Rows from block 4, named by matrix and row number. Each number is 128 + 32 x the weight over its row's rms, rounded and kept within 0 to 255. All counts start at 0. Numbers have three digits each.
# conv: 3x3 conv (model.mid.0.conv.weight, 256x256x3x3, standardized in use), inputs 126-131, a 3x3 kernel for each
conv.24:115155144159143140179168116134125154104130209065094197115095113088103159118102181147101098080060128138084120152138108090128132138114099140145154131120188130127175
conv.25:132120071152142123152128131099127143133168161130114119157149131149177093105131106118150123142198096147150095141159115112077118123160152131086086146140088133139115
conv.26:145108108084139161122147152146142169166149182199193166164109101167148123147165132106096149140137141128127131087080088170129114121103140131146171108123119114113121
conv.27:141103094186154153171181159099108124098093074132100104137189151146195122125172145148184129164197143139163146145164158145144133111134131117073091088051108137123118
conv.28:160127120165135142173169155080074103122131107078087085165204152141180101128167117123121114124142123132156148154138162138112140114111129122099124131099133150142145
conv.29:097181137129152123184209159169185138114167127109157077145142148112126120065095087115199122097200140066122082126066078116107134086126126092104129146127119099111106
conv.30:097079132125123102168151143195175110183218183124178147110128140135147160101169142126134117101120116110183128170193178132139159108058069133147120154126153105086154
conv.31:173130157064098140193163143119106097185172171080111120142147121090133152125132123101125098054140106128174116149144136151190178129128112144130122068074100221160162
conv.32:209169162152118092107113100080121118165159166161152157110111120165139116131155106153124133150148133091153130151163156125106117093065113061088140137095171144130150
conv.33:129168179156137160167102101161122122125150143087111117094133191126124139142153129121118098114123114146126121147144144134109185154153160143135196134145144111115106
conv.34:134071156127188138097198122130092072185158160166151200139143125139141122117094179171146148107136093119104118179193157154144113110111087092064149128141128159201123
conv.35:088075087088147162152144148200147147184112119126109100212125123175147182141131131064100137099123111112129116129173152128129111152165157155122127167147192134117151
conv.36:113140103071172178114152177166140108185144057101113116146107083116113056091141154127123108111129169152111149141115116087125193165147143054134146097101076065145160
conv.37:115047143122079140169126141130112111138156148138144125132133106118145113163164159135160153099123108144159167144103142078103115114151159102133151151063091142096163
conv.38:142137145113110123111113116174162140189182157140134125192197179189193167145150139133128123128141138152151142106114117109141139156186173143140136160142131162144122
conv.39:074064053106054071123098124160190207107117138143146142132137162064067086128126133091150131104123086131121138135121111055045085131163154185154198149089075148074116
conv.40:183154125121119127137138119101119165170127114157126150127143165165107080095108075126148118117138122079138164124124151134108115123144149138140103139128127160065084
conv.41:122171192160163209175172210111115119070102145092120150104114160126112152142129152116092148146094134133111132118133168080122168142118083148142126102164153141164174
conv.42:091101133182174145109116154119119111100097090148155157095121081071087065100125107102130106079143127122131114207195137076135143172150145097090116183131133106122150
conv.43:159151118144142155133147209097130133144149119123112093093121132120140153143178204135126166086112157104137160182137181130123147128121108143154097155160181141128112
conv.44:135196166121140131130247145140153132155138131135076141133155103114128110131103125121177103120140114148161115155142163142112121123094134114118152154119134086104109
conv.45:137155108064124111107174168126148163211197234186189188132147132106130142150180211123141114117137114091116093195202181159166144109142129115099113113089047171170160
conv.46:187144137127099155062076138160162139170181163184174153135132098111118109116119119100123147091089102157146121116118140103088142125119128127143157072125153104102094
conv.47:133158176198148099093084090082113125120176172172164108105156158153150066110126085131161146101101081089090093165166153177146093100114118133136086160154126165145177
conv.48:166139096091108128098075093186235207132136145096085109178152161137129122081072077119154116120150147146123104116117121128133141186205157160154166155129099139127118
conv.49:123120130118074182097078133146156155160155140184151130110118125166174073169128099125098119135079083115104127160109131152004136100086068145114124140180114182109133
conv.50:197157184107140150099114152088083097140102093130110120129149151175148127101092100097136126143135126147124113144135129187113137129124170123131176061136150167163099
conv.51:161135116221166117185144160082082093081083081099091081060084060050073038108133127122096120143098168116141151145122135088105158102089120157158137115060107155093099
conv.52:146148172234153178176132131102128116042130185080132185068112131098109145119153195085132152116102097099141146143126146139132107117125082145138167143121137185141169
conv.53:168207175138179179110135144096109129141148104136135110111128140121135128142214134128116128118159145126181170168175159148115151084078150125116117126105155138193132
conv.54:131142138067070088102132114124096097221149150152167185199152144212151167133157161079125145122154128079148163136100118151181162100131134113119127060101182194088069
conv.55:107078049117078100118096106151189199111126093145142083157148174117100074124146106130167128057071080170157113080044042132074083133159148100148198143206119128104125
conv.56:091105135094092151128140168161179119143125075110109127126172142121131127085101114102159089105131104119109108110169183118174161145205178158142098141102134157082090
conv.57:143141161145156124135123115110132114151212130119130107142164150109147107087174103141167122130120114147175112148223114149205171122173108108122134161169107132106142
conv.58:117135141172182147084107159121117126165162145169159126126162155142148129106133122123105080126114133125148166175190187131147174101091062129105155141124112103099104
conv.59:084092111133136105141144140126132203157171214145139095121125149127134124123145119116101131117091038121150115128142111159118055081088133145133125102114160178147164
conv.60:142095114156133145122089147144128145149151151130122068123115114165155148142153138107130092126128135124169140128168157054072096110115120097138151167153101128077135
conv.61:122169130073115131169136135196141095204169073145135121186134091169145052194174125084137131095129125136090098126159141110053131122130131191149126214188156113157116
conv.62:155172158146166167132150136133112111137121115079075066183190156185191165135180161142125121131117115164178152146146122162173165199225206125085073152103086154124093
conv.63:148134101170129148166157162098110124105087088142127134144138103149139094139152142132155133113137087059125091109146093137095089128159158170110101058131154183151142
conv.64:079084083137119140187128124166221179082118127082060104125130096128146112123120139107145130073092110104112124121135131136115121104104074101127160117110095184128103
conv.65:138133105128127146184158152163113113142080134075130177101124135042110169072173189118130170103150179139162121133117129114116105100089090140134096144141142103100091
conv.66:166135118138151107087125112075115194119122156170132126087120138099175124147185105124045111137075140170112185148117109133124101130106116082105145134100130154127165
conv.67:127098112143121101159184135106115107094127144189156124129107079138106088140162134135132077151129138100158144112115114159172132129134145141163126130137153089105134
conv.68:145102108169128161145127099098125128063127139068122155145129124120123105085132161120119142119137139126144127119139125111142168102113139152146135100128129115192157
conv.69:173145120171117108113108123134142129154147133180136080151122104232118053194120082096118083067087078087112121106125120082113091109141139150146120174179115158130111
conv.70:166122115194107086131117125083141196014125194108128143077128155006110178092117091099134112170142076148130099114073080130106083121107137145159115072131169089130160
conv.71:089177171113159166165159168207115165124076167104065168135142154075105172138103178109116129105118135153070115114140079132158092107142076144119159119100126100077174
conv.72:146178142119191161123127122219122091198105049115144118187143117071131084078149133150096084160070073143114095073131157078111154086105154149120108187162114129125112
conv.73:137125096143167134144165123096105165110132187097130214084123120094136129104151136128095085122093100092060125148151147145139120148097088125186175106145158096164112
conv.74:098104125079149103166153154187169126155115083108113137150135106109105045091131130110093076073096122086102166177140113187115117123120108106160192167138125213153140
conv.75:105138123146143111166186110127165112094099058116122110127184132109157061131166125154153120098148115119147102113142170076133187104110147116143150168115151174173124
conv.76:088109110131147157145149159189102094164111043185115061149085089207124080177129068118151152102134126101165138103143169140132138126115167154176094138133109140148101
conv.77:127138174127139135115126111087096143100105230111105167123133178094110185116105089101124182066111191111117118187161073163134050155125108119106143128141170129130136
conv.78:114086114156116139167144159148147149105109092171171165099142145113120081079131106142166171098146150141175159119148141112171148103116121120107103157138165071098137
conv.79:143164154110141181092097147067103096124118084092089106107136124071090062095103098121123136068105129100148133138154175099107152125144151113087112096114107158107085
conv.80:110128084074132079110118106144110135184144152161138139123111117076079089102091112140101092115089084125098118148146151174133178154115123129120132162135099117152165
conv.81:105112144135161201144100082154137134113121147112137163085110171067127187129147210104108118082140122097089113148143117138115076145132114134125154162120143110127131
conv.82:111162202108128149138119120127103049144140091165127073143092076223133104181142108119119113128118091139116068053117147136133104128155161116103133110107137153137156
conv.83:099136102094091107140099145098107125116123131085071082091102110145147135135155159107201134119148139115142163126102129112103119154207178143132110150158146128123111
conv.84:176089170114142116084217123153146139154113126159147144151123135135107120158121147142113145118145116129162125138219136093128122118105120143062160177152141088198042
conv.85:097099124022108127137129158149110125156104127130099074114086106091115104121122116075075118150168129134174120105137101138142148106161119161153161153184176126152153
conv.86:117148169061086113148175144163131093227174094163151064163138137179149123158154138129114135142139139122112086121138126107116156040074158101109183079157201142138181
conv.87:154092109180150131135160132090146142117156121171147083149135095196189142158157088121174073149169108089187135126161137090147145039110141101149134103069114198137156
conv.88:179157130142158139148132149075100117115080074099111094156124081061124159144130114165125079048088167149108099142116088128139166150121088179131111179174114169159164
conv.89:177127121141155089162156078127137134086094144087091138144131114141103068139117094111081094126098102136105092172175171163163143152166166152190167131136140126118128
conv.90:116179102132199167104174176143069120128102053104180106106127111141163071133229089147078107083124118080216113149190163090144146167113141116079137134110135139161136
conv.91:123140139086150181132125166167168161172104062090127120121144161059096126072113145146097109072118130102121120128129106079139164139137118104125111135137153160148128
conv.92:070105136137148171112104100146180180152154142170143118121094111110090083139129098126125106136110055127132086113092097125086116131127144156142154155136111173154154
conv.93:123101088106105106129099131096101130088101110090074127128117120111119117125145199124148133172146096161179124142183155165158110114100103130101139132134146061150100
conv.94:142149095154146102140132146090168196121119143158194157097111116109105125188149100121166111140176155064165134107095094161147143111096095175152115126195156177107098
conv.95:164171156140132137071084163067092124150148097225176102112137127133134082136148107089199126100126114111115101132173152129136139127127124102103072131127092100124146
conv.96:123119122215147180115108115102107127048088110150146143113120123028120156107086107118138154039105146118100084104121115000145241141105050110136195121148224082167187
conv.97:151135114089109126077093076126140128135150128139131128107093103127140128136158125122146122140174136144194179085118117179194186108119144193165104102082115143084098
conv.98:151108150156136157137119127139136143149136128201207183138126125119135108157146142138120151109119129136162141086082090123103104119112111151141163121085117131132146
conv.99:098030073144135109111135138203219178164182131114130089151088115126138084183189137082129101084125101072157136136155127058069089131150193102140192179131142118076125
conv.100:123132099093106106110125125113138164187125107152131181116117132109133161156117129147121143081115179099117173151122152130107074110107146122149114165137166167110028
conv.101:137108105037131157057136175157133097201137131130102111119109095079106119060092122072087156006095174110105143107141144063135167145120125171158110138102081127134177
conv.102:130126128153093089169124090126119113148101119122122193109107115149122129148171184160105081208110044119114134108100115136129079107131173162150162093052125161114065
conv.103:137126094130118117107088099071107091068109083073163166096123107063114123132157144131128130054110211076143128152160153050119173171137099164136179122118168131122125
conv.104:117175170122124090162173083167165131103119130076106157149168163121118133108092153092145123136131101151105092137172152121141106163200122114099097160127081118137114
conv.105:109123150125164132087163090126115033095088051182160117139137131147149108147159123100117126115135180131138108109172209161109120158156182078075076088119155127121140
conv.106:105120109064046090130098114127143158133163141144110122087089112142153089142098141113136129194163146089103134129163156217191121081112147189167140099094132183190124
conv.107:052068093119093109164164121174203184113110127166153131117135120172159130176165115151248152120164120107117116147115092136120096127137110105087120131116116118078083
conv.108:093089107137142135179093111148099140128092149121065190140117071124176131121121156142100143110103154153066153146138101143166143141169116161152120205152104157161136
conv.109:099115135105052070166154171184182175171160189159176157117113086077044058127128120054060058126152125087144169128077107148171141123117117166187155133128119123118131
conv.110:151107095146114180122136166106098074167114011163119172145121093158112093092147192142099118061061127108116091129149126037121219122157152087137142147128105137098154
conv.111:119112114145132129142123117137144134101109107101108110142148142136142127138145123141155145133145135107115108163181170133145144143154156129124130112105108104096103
conv.112:058056098138119134131110133193201171155164129110114099106088089160140105148167090135154147150174166146176151134150124128164133077097084110128156081073070094072099
conv.113:100108103107150155105157142189167167128114131164104078108129114112122138144124105141101115187113111111080109145136116183120079096149184127179153003139191165184143
conv.114:076094070057108089089045089166183167187174131159172102131127080113099095118142111139141144118135097140206126085100086123096080088069076094066110107167164101155140
conv.115:113147118173157165148060142170147159186111062077116105168127149106098130128128082120143089059117141114166138143174128062091131171161150179133149203109105125052186
conv.116:138124095116117071142115089113146176144118110136128145114119144128139097107146175127127151132140119144149115100174159112131096116124126117053079056089154083086101
conv.117:120103083117144055132152117133132133148123093128115092101087089159119054143132107137132139142106150096076145194132108255134037123115153179161109135118089186128065
conv.118:102059119134147151173124114136209154109131121136142117108095110097120097145185138130135170118118145105125118103120114121164159146186154137127122151127103116095109
conv.119:126002072116078095113172132149183169159098131160162150158129098113141084117180139160142124102119121119201142148116117136164110101108080126116095129075066119085108
conv.120:081080068077073063099087084146153143143152146091086090098096101145157146183196173138156143149170160159173165168202183199227212183207199132127128136142142119124129
conv.121:094111124123118145153156170152138140147156144084089062092118141114102088091146120091122114116153179155172141109117124146151158130148156131105081106101082144115136
conv.122:107087089129102077162125121097113149134153165162159138103087103089076096156162132111091108099064089196201191122096080095088090112107132134147146119114124072095112
conv.123:109128121113122136107114156167178144132137126159138099145129104098137143163187155078129124075170146140156098123163165115103093131149141206130128166162125119100153
conv.124:143112110167128136168137117090137149056092148106127128159148107099155159121135109149102131118125152143153133189140142191176135143095060145116087153121084132118097
conv.125:160101165127079113108081059131168090173191144085089138125127118088064056078090108147156143086070109092082083130131148104076112063052073153159132135178169151122147
conv.126:152157104136069095159108097100160101141157136118071131107180122121140117156089109111113105133124101125112116139157174133111096144163124094152133136125166121041170
conv.127:122106126182127155183120113127118116097145160071122158114127109102121137109133140109084164137067065116115084102118132084118156114103113140142171120119133073119173
conv.128:188153116175128138147141151097125135134151156178154135112160128128155153116041102119141136146198144109124151158155146124108108120169123142107130152189131134116123
conv.129:128141121100168117090142094116109088168141137110141153156118112142131141076103093114107159093101098078152130084067059108133142131119146172178157156162189137166110
conv.130:104128121154116119203188154122122131124175144157255152108165136111149149147175139134173165141221165154204157155115129170165143121108131084091075106154078107076067
conv.131:149117162132106102159150099095112147075112143175145177112171166100116125130115109111117156196127115133101111103142135255182013112130124144123118066070167132130165
conv.132:173164119153133166123101109071100129099141119142165124130156156123142112108129090173184103125106058145190119152185156121120125123145144092100169097127137137127124
conv.133:150150139113117117073070078185182159164160171154143164165159163165169134119112094143182191130192137079071097179217197116136108090079081092050065111124126171186184
conv.134:170135135150130135137147125063056116136110089081120077121129103132148121141202129140159115071136110123160111158117126085164155164204185120142125161145103108139118
conv.135:118106107127149147144158157127123092120148175081139150095099108083142132133157140111136144064125150107110131128174180142189200135086035169157120216142089090138186
conv.136:137101087107140140144166140125164169119153155125185179138144152116162157101160187062125150091171171092169173168180179170165188103099127113136140091123147182204084
conv.137:117099150174135090116058045103103101092107136123117115126153146137143146147128101134138129098097064109129138156127102154142161149156162159145152203163190156127117
conv.138:080050076050046063130120111177157176156115125124114153137152140105108110132129085203167143157172160111123148124141105101115098166170147097110087140121119136165139
conv.139:120125146140091034193139088222203183211242255148116135126132139077088085117113094081170141059081028133172126127156130100064058096141095092097108184143108136088148
conv.140:158143104102071085101089076083120112125110092206157147129137099156122154135117104104106144120116198116098083139120152214170136165201162117163134084130128152079120
conv.141:093077107152157125154156163173149143136119158168156133134150111091096109136133102139135138127126115104116133109078096126172144115112110133157123133098145136115106
conv.142:126119086121166115147149135119118124158135101166158107127114124118097011111142150105127133198122058123091113139149166199134106049067127121110147152128130161161109
conv.143:123125190144147137153195134156122103165137163183155180108107105077119116148124118084120118126149072118132037157134135108105093084087125163113125158169183127132143
conv.144:086122150111075142128129102121167133125209114117130100065140125129133107123095079116171116109133154108088109144114146190126110079130159132107098043108180145125140
conv.145:110086092095104112104162096166210166158090113200136118114141155128088123160141131141152091128107102129157154090145177139138137093137148109048123137149105122069081
conv.146:142094085097074086097064107107152195127207164154185122106075082045095068139149084111175138093165134133193133097121128133188118118141085085126075167089147129119151
conv.147:131076060088096075079167137174141182219146155182163156135116109184112117151184149143128069135142150106154118175107083109154146112113126155217154125168159186114101
conv.148:143119145164098118114054139125071117100113150112108148131156142112113166184130157137099160162122137139076119173144137142107100126096094151176159119150162072115136
conv.149:145129129133126142107105126081095094121149140140172160157163150173176165106103106147155134177187166160167141107087095149127118192193177136133126140146132153167147
conv.150:162073082065108115079092120069124146119126101114095056131143148180155111152113121111118109161156110078113090160172138195163135107124166171125131049078190099150195
conv.151:076130117082133154165116120157124180152118142076096160110090137094078125131151179128127113145145118104065120131106078134096086131144115152163097127154170160132119
conv.152:122106128192115106151121133101091089127131130150140082141106052101093066134129129156149141093084076107117093189157132126126103144151167147085069209101125147144175
conv.153:121138176148135180105126118138118110070106154101105128143139175128093126148119133111110116160112097138077099088136158096149144149125115118132127099146135117143155
conv.154:127097167181118137132169099158181122094127096162169199111157119073085063076121096112130109096117172128152136099056088109109114095106074079117157107115151147166184
conv.155:128143116128159137117083082151180147129155126094118103129095129101147071109160105150173162109157143098064111134174165118128140115103146109096143178143152157169102
conv.156:142133128202123082188142079086059075124140152133164146155138140138139099119097084106125149122110086120124103174144132162116078101085108083108111116150139102182110
conv.157:154121133101121179112154152107093100188172161159129115117104096123172145047033046128124103125145145074101090134150150177156138094099085117131143081080094176166138
conv.158:173168142080070071089064081110139159178217149131134127136170128160094038059108110121183148093107066091157123119164116163114058066095121119075131067149180186171123
conv.159:165069127139108181127109141131164118146127055128155134177144096192151080118153148137133085102101136096105090078050076079083129147183160100151163172182115144130125
conv.160:110117130077127169094132168175144153188171134155160116087107133066140156094131134114124146102138138091130123092098115032117138026074119140110115143109079178148147
conv.161:145146148140137104142109107126105110078163153048118125153171167130199121120137115146179115074137140073107108143179151104068114144147091119083088153143103137191173
conv.162:180113124173127152147101117150137138151134109144138135139089075227150068213136089133113136100094117083110097121164109112142111111148109195092102193137126180116110
conv.163:136141149169169183121127179096112079098096037136113055118122117123108086136131151125097111133086085133112120173129128119142166153105128082118114146113143113151140
conv.164:113172165135137135123083110208186106125143135123133091139129126114136135128114100121131067153144071137097068150129137105131160221172146158144121189159091107161120
conv.165:078089110114117154119134126171158137144147155155203187135134119111176172092122154134164152116128101166179147148162170121129134129134132149121143109120134044093064
conv.166:117119118161123161133122156120115133110106100153145128111107120104109097150127107105118092118131107112116088134095127030006034094071086126128133111105121137130159
conv.167:140126140107097114125092110168197144135145116066055066111115079081093086150146124127153149124104124180155148175186148150152162101118112078058078122132122076073065
conv.168:107120129116119107177187152192193176155140136116123109131132118128145141184236143113119112119127131170233190132129127116118116094113122127129104117108106101119139
conv.169:118109154131147154163177156093144090122162134138135185109142096160167111115115166166164144126115146091100147135151191168120142103102083145106116066106150142173145
conv.170:109068112161140191116085123123105110097111102145170159128129130135174167146195177106144135127177179142142147120136152131162136169187158143137140101115094143141160
conv.171:137093144117099148069110135116158075124155115186134109150132099171161150104117155106127156106109128112111054147109125164176131102137109116171158122136150125137174
conv.172:156171060142146139072122170079077101129145155164092145104114077164127099125113147101141137136112129149102143115136160200155151154139077109137143058118092135135150
conv.173:097091117098139207121118137148114116150086041108124117148130134119132152077116138099077102136136137118146161159154122171127103103113173168155138113131165159094068
conv.174:182113107073126173099104111096111120172144128107101102168136094114142158154127146139136110110158094159144098120149150142145136162161124136140143145158102119182160
conv.175:097141193171151129109091112100109069085123130147142104074101102087150119145107051131132086133155097116051082196164134155181191150102095056122167163096051043091179
conv.176:146097099138119130097101133096089128127138165088080125131159152145146176118110106139162140143109081128118111145131134177155110157118080185144049149118106158145157
conv.177:165118109150132071154120074059104147140133177138119138112129138136140152154154194120094122120132028142167082180186163152128017159129114088136109143102153151167088
conv.178:104106082097117140116160208129136108126123069085111058124135114141177165085141194143111114105114119058122163166143163128151179084135175090133130095148116189172117
conv.179:161157150180181159119090099079038091147150140119109134097132129142149136143142118105109111086086091117130104147188154163165159132159140192164182179132187131157158
conv.180:113114111093127110080113111129163121165136079194135131115142130135150111121140158149138078101079092109078112148123129180142088133141128087101128194183112182118076
conv.181:114113117157149139185148167140133190139138155084107085148159167123136141182234155113114160059080109162212118174215207092155138080096119180108135177099149120127169
conv.182:150079111140164140157217091082087106101098083064117097121149132165174135163194165142132122150157104136190106144125121169159158170151200133122105079093123100199137
conv.183:126090138133105151098124127070074105073084133142132154085103140102098129092100145123125145152141150135149195112077077080049072086066068099104099093055105180096126
conv.184:117098088142105115126169103157131147123098160117102208124137117173147173143139179085092108119143113094132101140135161170196170153139130136126141143169188149168107
conv.185:109115111140133172119127201118130114205126042195134063064125141165120078146107074130137134105111145069116132154134153091118153117101143133121124107124148155123101
conv.186:130175169142138129139100110106082080115117146045141161130134170124125119137157136136158099122127102165159168137133143137179208173143133123129119103124136092126151
conv.187:123098078145118110141115100166179147089111121141175158099094079031062022163184069093103084134141118163171143085089128137119086141101046153217210108118129079094136
conv.188:124127124107105145183165137170124131134081097143148170133127108151112104108142203124106088150107094117111106087089085180207201124108081141160169173122158159134158
conv.189:081113140044099167154138194230177111186154127133129090216171136114132110141186137089107162070119142133145195094132168108102156104088130178131123154102105134123123
conv.190:128120157118161172118157208156087095148081088186201194170181161129155164125190182130120119134139090104117092110166194098146193166164123128139176127151107103125120
conv.191:118105114105113150137123121109145168141147070119141119085128122099098054108131129132118070074087137143163107130154129104097122159188149144131129168191167078063117
conv.192:136124116155112162188139186098105058078103044091076090093112077122145092129143149110096132120077101071101110150147170122088112134141176137133140057115159108084109
conv.193:073064100051094138202216212129119087127119105105138129125124105122116099119153179129116109078133095113164144136150172133163154140143121116112151126121118148136143
conv.194:131100141130143111137200104174160129113093114137106143097143097091064102132067095142103117122159132120089099113180169161187173119136129143079161201138091101176091
conv.195:111094129142175183138120119147138130139112078096073087125142109116112107165190136095105102084118121140154117154217184142119122136139144149080153169165191132156184
conv.196:130166155209156128153147128117148198009122170126137153086146158093127098173146134117112150112128183112122141113138162139127103195118075160107073154134115105150130
conv.197:124126183111121174157144186108114085096115096109107090070113089097137101102143142102126096139131069115158133150183174199195184093096074159105124098101146130086090
conv.198:124126139142112116119151114148171138207230250192192164109159152135139176125150097086159155092088064144164082138147189098100044122159139120092042164197141133105174
conv.199:151115101171184184172175187155195172121126115151163128101086105123103125120146116116131136121106124061127168087170173116133113048104137118101097111131148152118119
conv.200:165098128119095129077123110135135142189135156147119142144150122157123136114147148131118100110132125058127140155154161106171190159144115150124120167137093119131096
conv.201:048085094141111121208129136184132149138114126054046054128128158081098102107098102091095100133097059149134128157154156105097156162164196127125160151119175155113113
conv.202:076124120141145133077100154159083160140101127116070137082065136156137133167129164142147101154146112147081103172141123156160134180174144168109052139105115144118165
conv.203:095110138050059118154166151143128114153131099086099098112122107081066064078157151080100110116105099099123094133152174197201206117185199141127163097154194178114154
conv.204:119117156015119151159172141183142113227130110111119125143112138064116126124122102165098122093086140104136187109150201137138159109122161063102138103128137192127104
conv.205:121110130115089138133086101164167163144162165158170174127127125110118131135129118146145152144168170129140114091065091113077115154173158113093127128129130120094134
conv.206:132094121165122142186139155112131089023064093039096122110145086042089075095166144128125106136150127125150162155142143152144180192187135076100148133136103121095124
conv.207:131130154095142163143123174170137111218141045183130058166113162213137052144113099178134128146130044103103119123171165207140046090097174155137133168090111177131151
conv.208:106147122089102112143102083081086081149125101149114152130113108152144144179105123113102148138080132164107072152118184176097144170142125090123153110167128100158125
conv.209:109101130132062095097056124137161124119159148072090054117131116122152124104143086099115080124104091159193157108131129125117109213244193129091145185156178075044079
conv.210:120124120120099094135090102151160152112134157134119130153156164167192148124108072108131089166171112108099138172192163175155101092067072164131120143122086160137068
conv.211:102095076172114071131115069094083076065131191110103061120095089159128077141133110116114127143127090129114120215183131147144104142140147083114108142070038117132177
conv.212:141156135141131130152129126089104078147158136146126158094142128135149104129157125107109058084105107116136137177254213137127149059072105165129159153127129098076082
conv.213:194163172147104128189159138076062080108091095131120141129136107126168151169183185130121143100139150135167170145142157144153167156174154134123148159129090154123091
conv.214:143109079154135068138143150111097123129123130082115107143122116144124080093150134134110136116096152103098096188148117182162201137131145119141168178127091150128133
conv.215:099079135107097127156110143186160145109132138094157111148156144095115118120177119118162114093138137112133149114093142130166208151157160128121132128108105130115161
conv.216:129129121148139134086059084111110115059094097113121124113141144084099080137134109102108119143133123150133102203220214089035061156136148103095106194189163078097109
conv.217:128140186099146179158165149124111092092089073121104101107139114059100074187172161109106139065100129155114136120136143064150181153155162149111102129108164069152184
conv.218:089140101153098088162154101099127123109142146126143141096098107096136162118114105118140124116160130102175141198129103193098066091072106095091143089176143173212143
conv.219:089116090181108129123102104114113091173171101169168150066092045125103132146146110117121154148109116134152128199161131176135097133148145180106058124177154094085126
conv.220:157102118101104152077135105142180151098135086143157145128139097104136099146152158115154134169134155116162143122131176156131149147143108088165079129167083129099137
conv.221:157089065142182118140152142137159162193166166105126108151096109116099093083169119104071082114096104136111122188169131082154194080067133139165153126069106131137116
conv.222:108085107153095094113130163161182167122091085131115082116123126138141106143148093068132113096157132124153112116124158155123076130114176166082084136131217151069137
conv.223:121100073151132090126127117133131127149122108144119129077068073138147145120093110130116099160192180129146126176181129149136138141164125158128146096076137148144173
conv.224:130114122133115130130105123093070084087046065124117129158158142108105102104102114154159162129125132117109112154140143116085106133109123123106113109071074113094095
conv.225:107075123066107145097122098139105153136109123141117137157113126136096130129151177125173157157125114133203143100126143132145153123146121147145140073090182121120147
conv.226:064088139092068085125074065178166098159163120138171147097111095083106130162130123145117151150149154179153097162084102169117076121062060141169091145099100122120152
conv.227:133174165106177178117128119194189179184174146170168164117122122141141105092126115117130149124110109111129132131155121144144131076070077140124138119083088081086080
conv.228:090117100103066171138143129192137081167105085144155129162158065133098056162167143110126144106165161112142137111062156131056122097156123111174121088205112137107178
conv.229:095105103087142146158142131106088079106103082083075105134139127097081077117131120129191111138136110160165105126125159128100109147135148159112114146129149121086071
conv.230:153154139128097084103127102049079180104115170128094086079142167124130115198161143147096112112122106153169143168126109077129107149154147085143161153133141135125120
conv.231:096141102075121107177126131114088117113108109093109080156137153114119089101144092117176166080136126114115087126168214114118169099077128114097082161120156123116113
conv.232:120119131074093152109110107131097068165100089126131139216165124152091080108100112146138185129125111148153150163160218146109123128123153120077058073057087118098079
conv.233:129145168097042055166157168166137127092063100130133101126158108049095078114183162084128116092096088091119122072073118131123129105093130195151142154102126125130176
conv.234:171148124095105065087067076178176177241155104175130113116111114119113122088114130096104102111140104076104078140134103126115118086126160115139161145121152189170146
conv.235:097086106161123110156113108147103111064032100099120161137120122061109145127150155131151152137162163153175158157157173104090121155146149138087078166102092148133106
conv.236:070059046082055068126074095163121111157132117098102119154123130138127123068083073178172102111159143107151157137100101088127185108135168097129152122084055146124102
conv.237:067072111130102107108085123136112107113100148115130150131157118103105121126156130099107105126125116172193159211255208151175140184177127139085101131116127120063109
conv.238:156148109207186134142092107070068090141128112106118118140167140173210183127115130140119147109066117124108100122115135101074100121116115170122136153090136147135080
conv.239:114165141123101140152073115122137111096155146083137120141160122124177160141155143133205134100128146135125117144182176140130103165148136128094069131126104080140128
conv.240:094077077088079079135132072112114162126138141133157107122115132105126104199185148136153095135174160153107134121095101136160103112146164152133120141071097102131069
conv.241:131130095124156117153123084089102120114098103089146182111104095143132098111144148165109094166115102104112122183136082216149036096109136098147111105130096161144134
conv.242:083123121082106104070096168135140121112105160159107106060098151127136123188186149144129135169146124140124161131171193134113158124090120121112142084064119088102093
conv.243:031083102133124094170142091162108110137094137100120109110111120096099162163124078163141134118125096110100093190159174151157100107113135132118087162197202174138110
conv.244:115115142105118080122111069114113107141141182111114123082106131102114109160137092127131165080163200124110101161178163122141142149153102122118103136147084108113197
conv.245:146124119126122118144115124100093124141088109136136150139105121128122099158173168124086105107092117171151179116102110082039085151161162152147167158110142132156080
conv.246:127106138149124130101139119096101087104089112189193206145153150152164166151121159134145119138162132154174167225224228159167152093055073124132087094052081083113082
conv.247:161173117183158157116159133063078090084066099155106113159142129138133102136149109120122163142109089112142104137157174131137110170167162145080086154132113132124163
conv.248:119100104123125123100099122127156133141103123164131102129127122095130180082086103092108121141136152134124108112104123095102085112120119082096107084092160127102117
conv.249:118071066116082078094119117092135194110098148132085125072093130118099087126098114151140127151139174123130163140113105118091104126104109113114124170095141190140121
conv.250:176148112103110084098152132103124158152138137132127125153163147136136131128137148119130085127139128116153156159123137111157141095096106150209152097118143137120095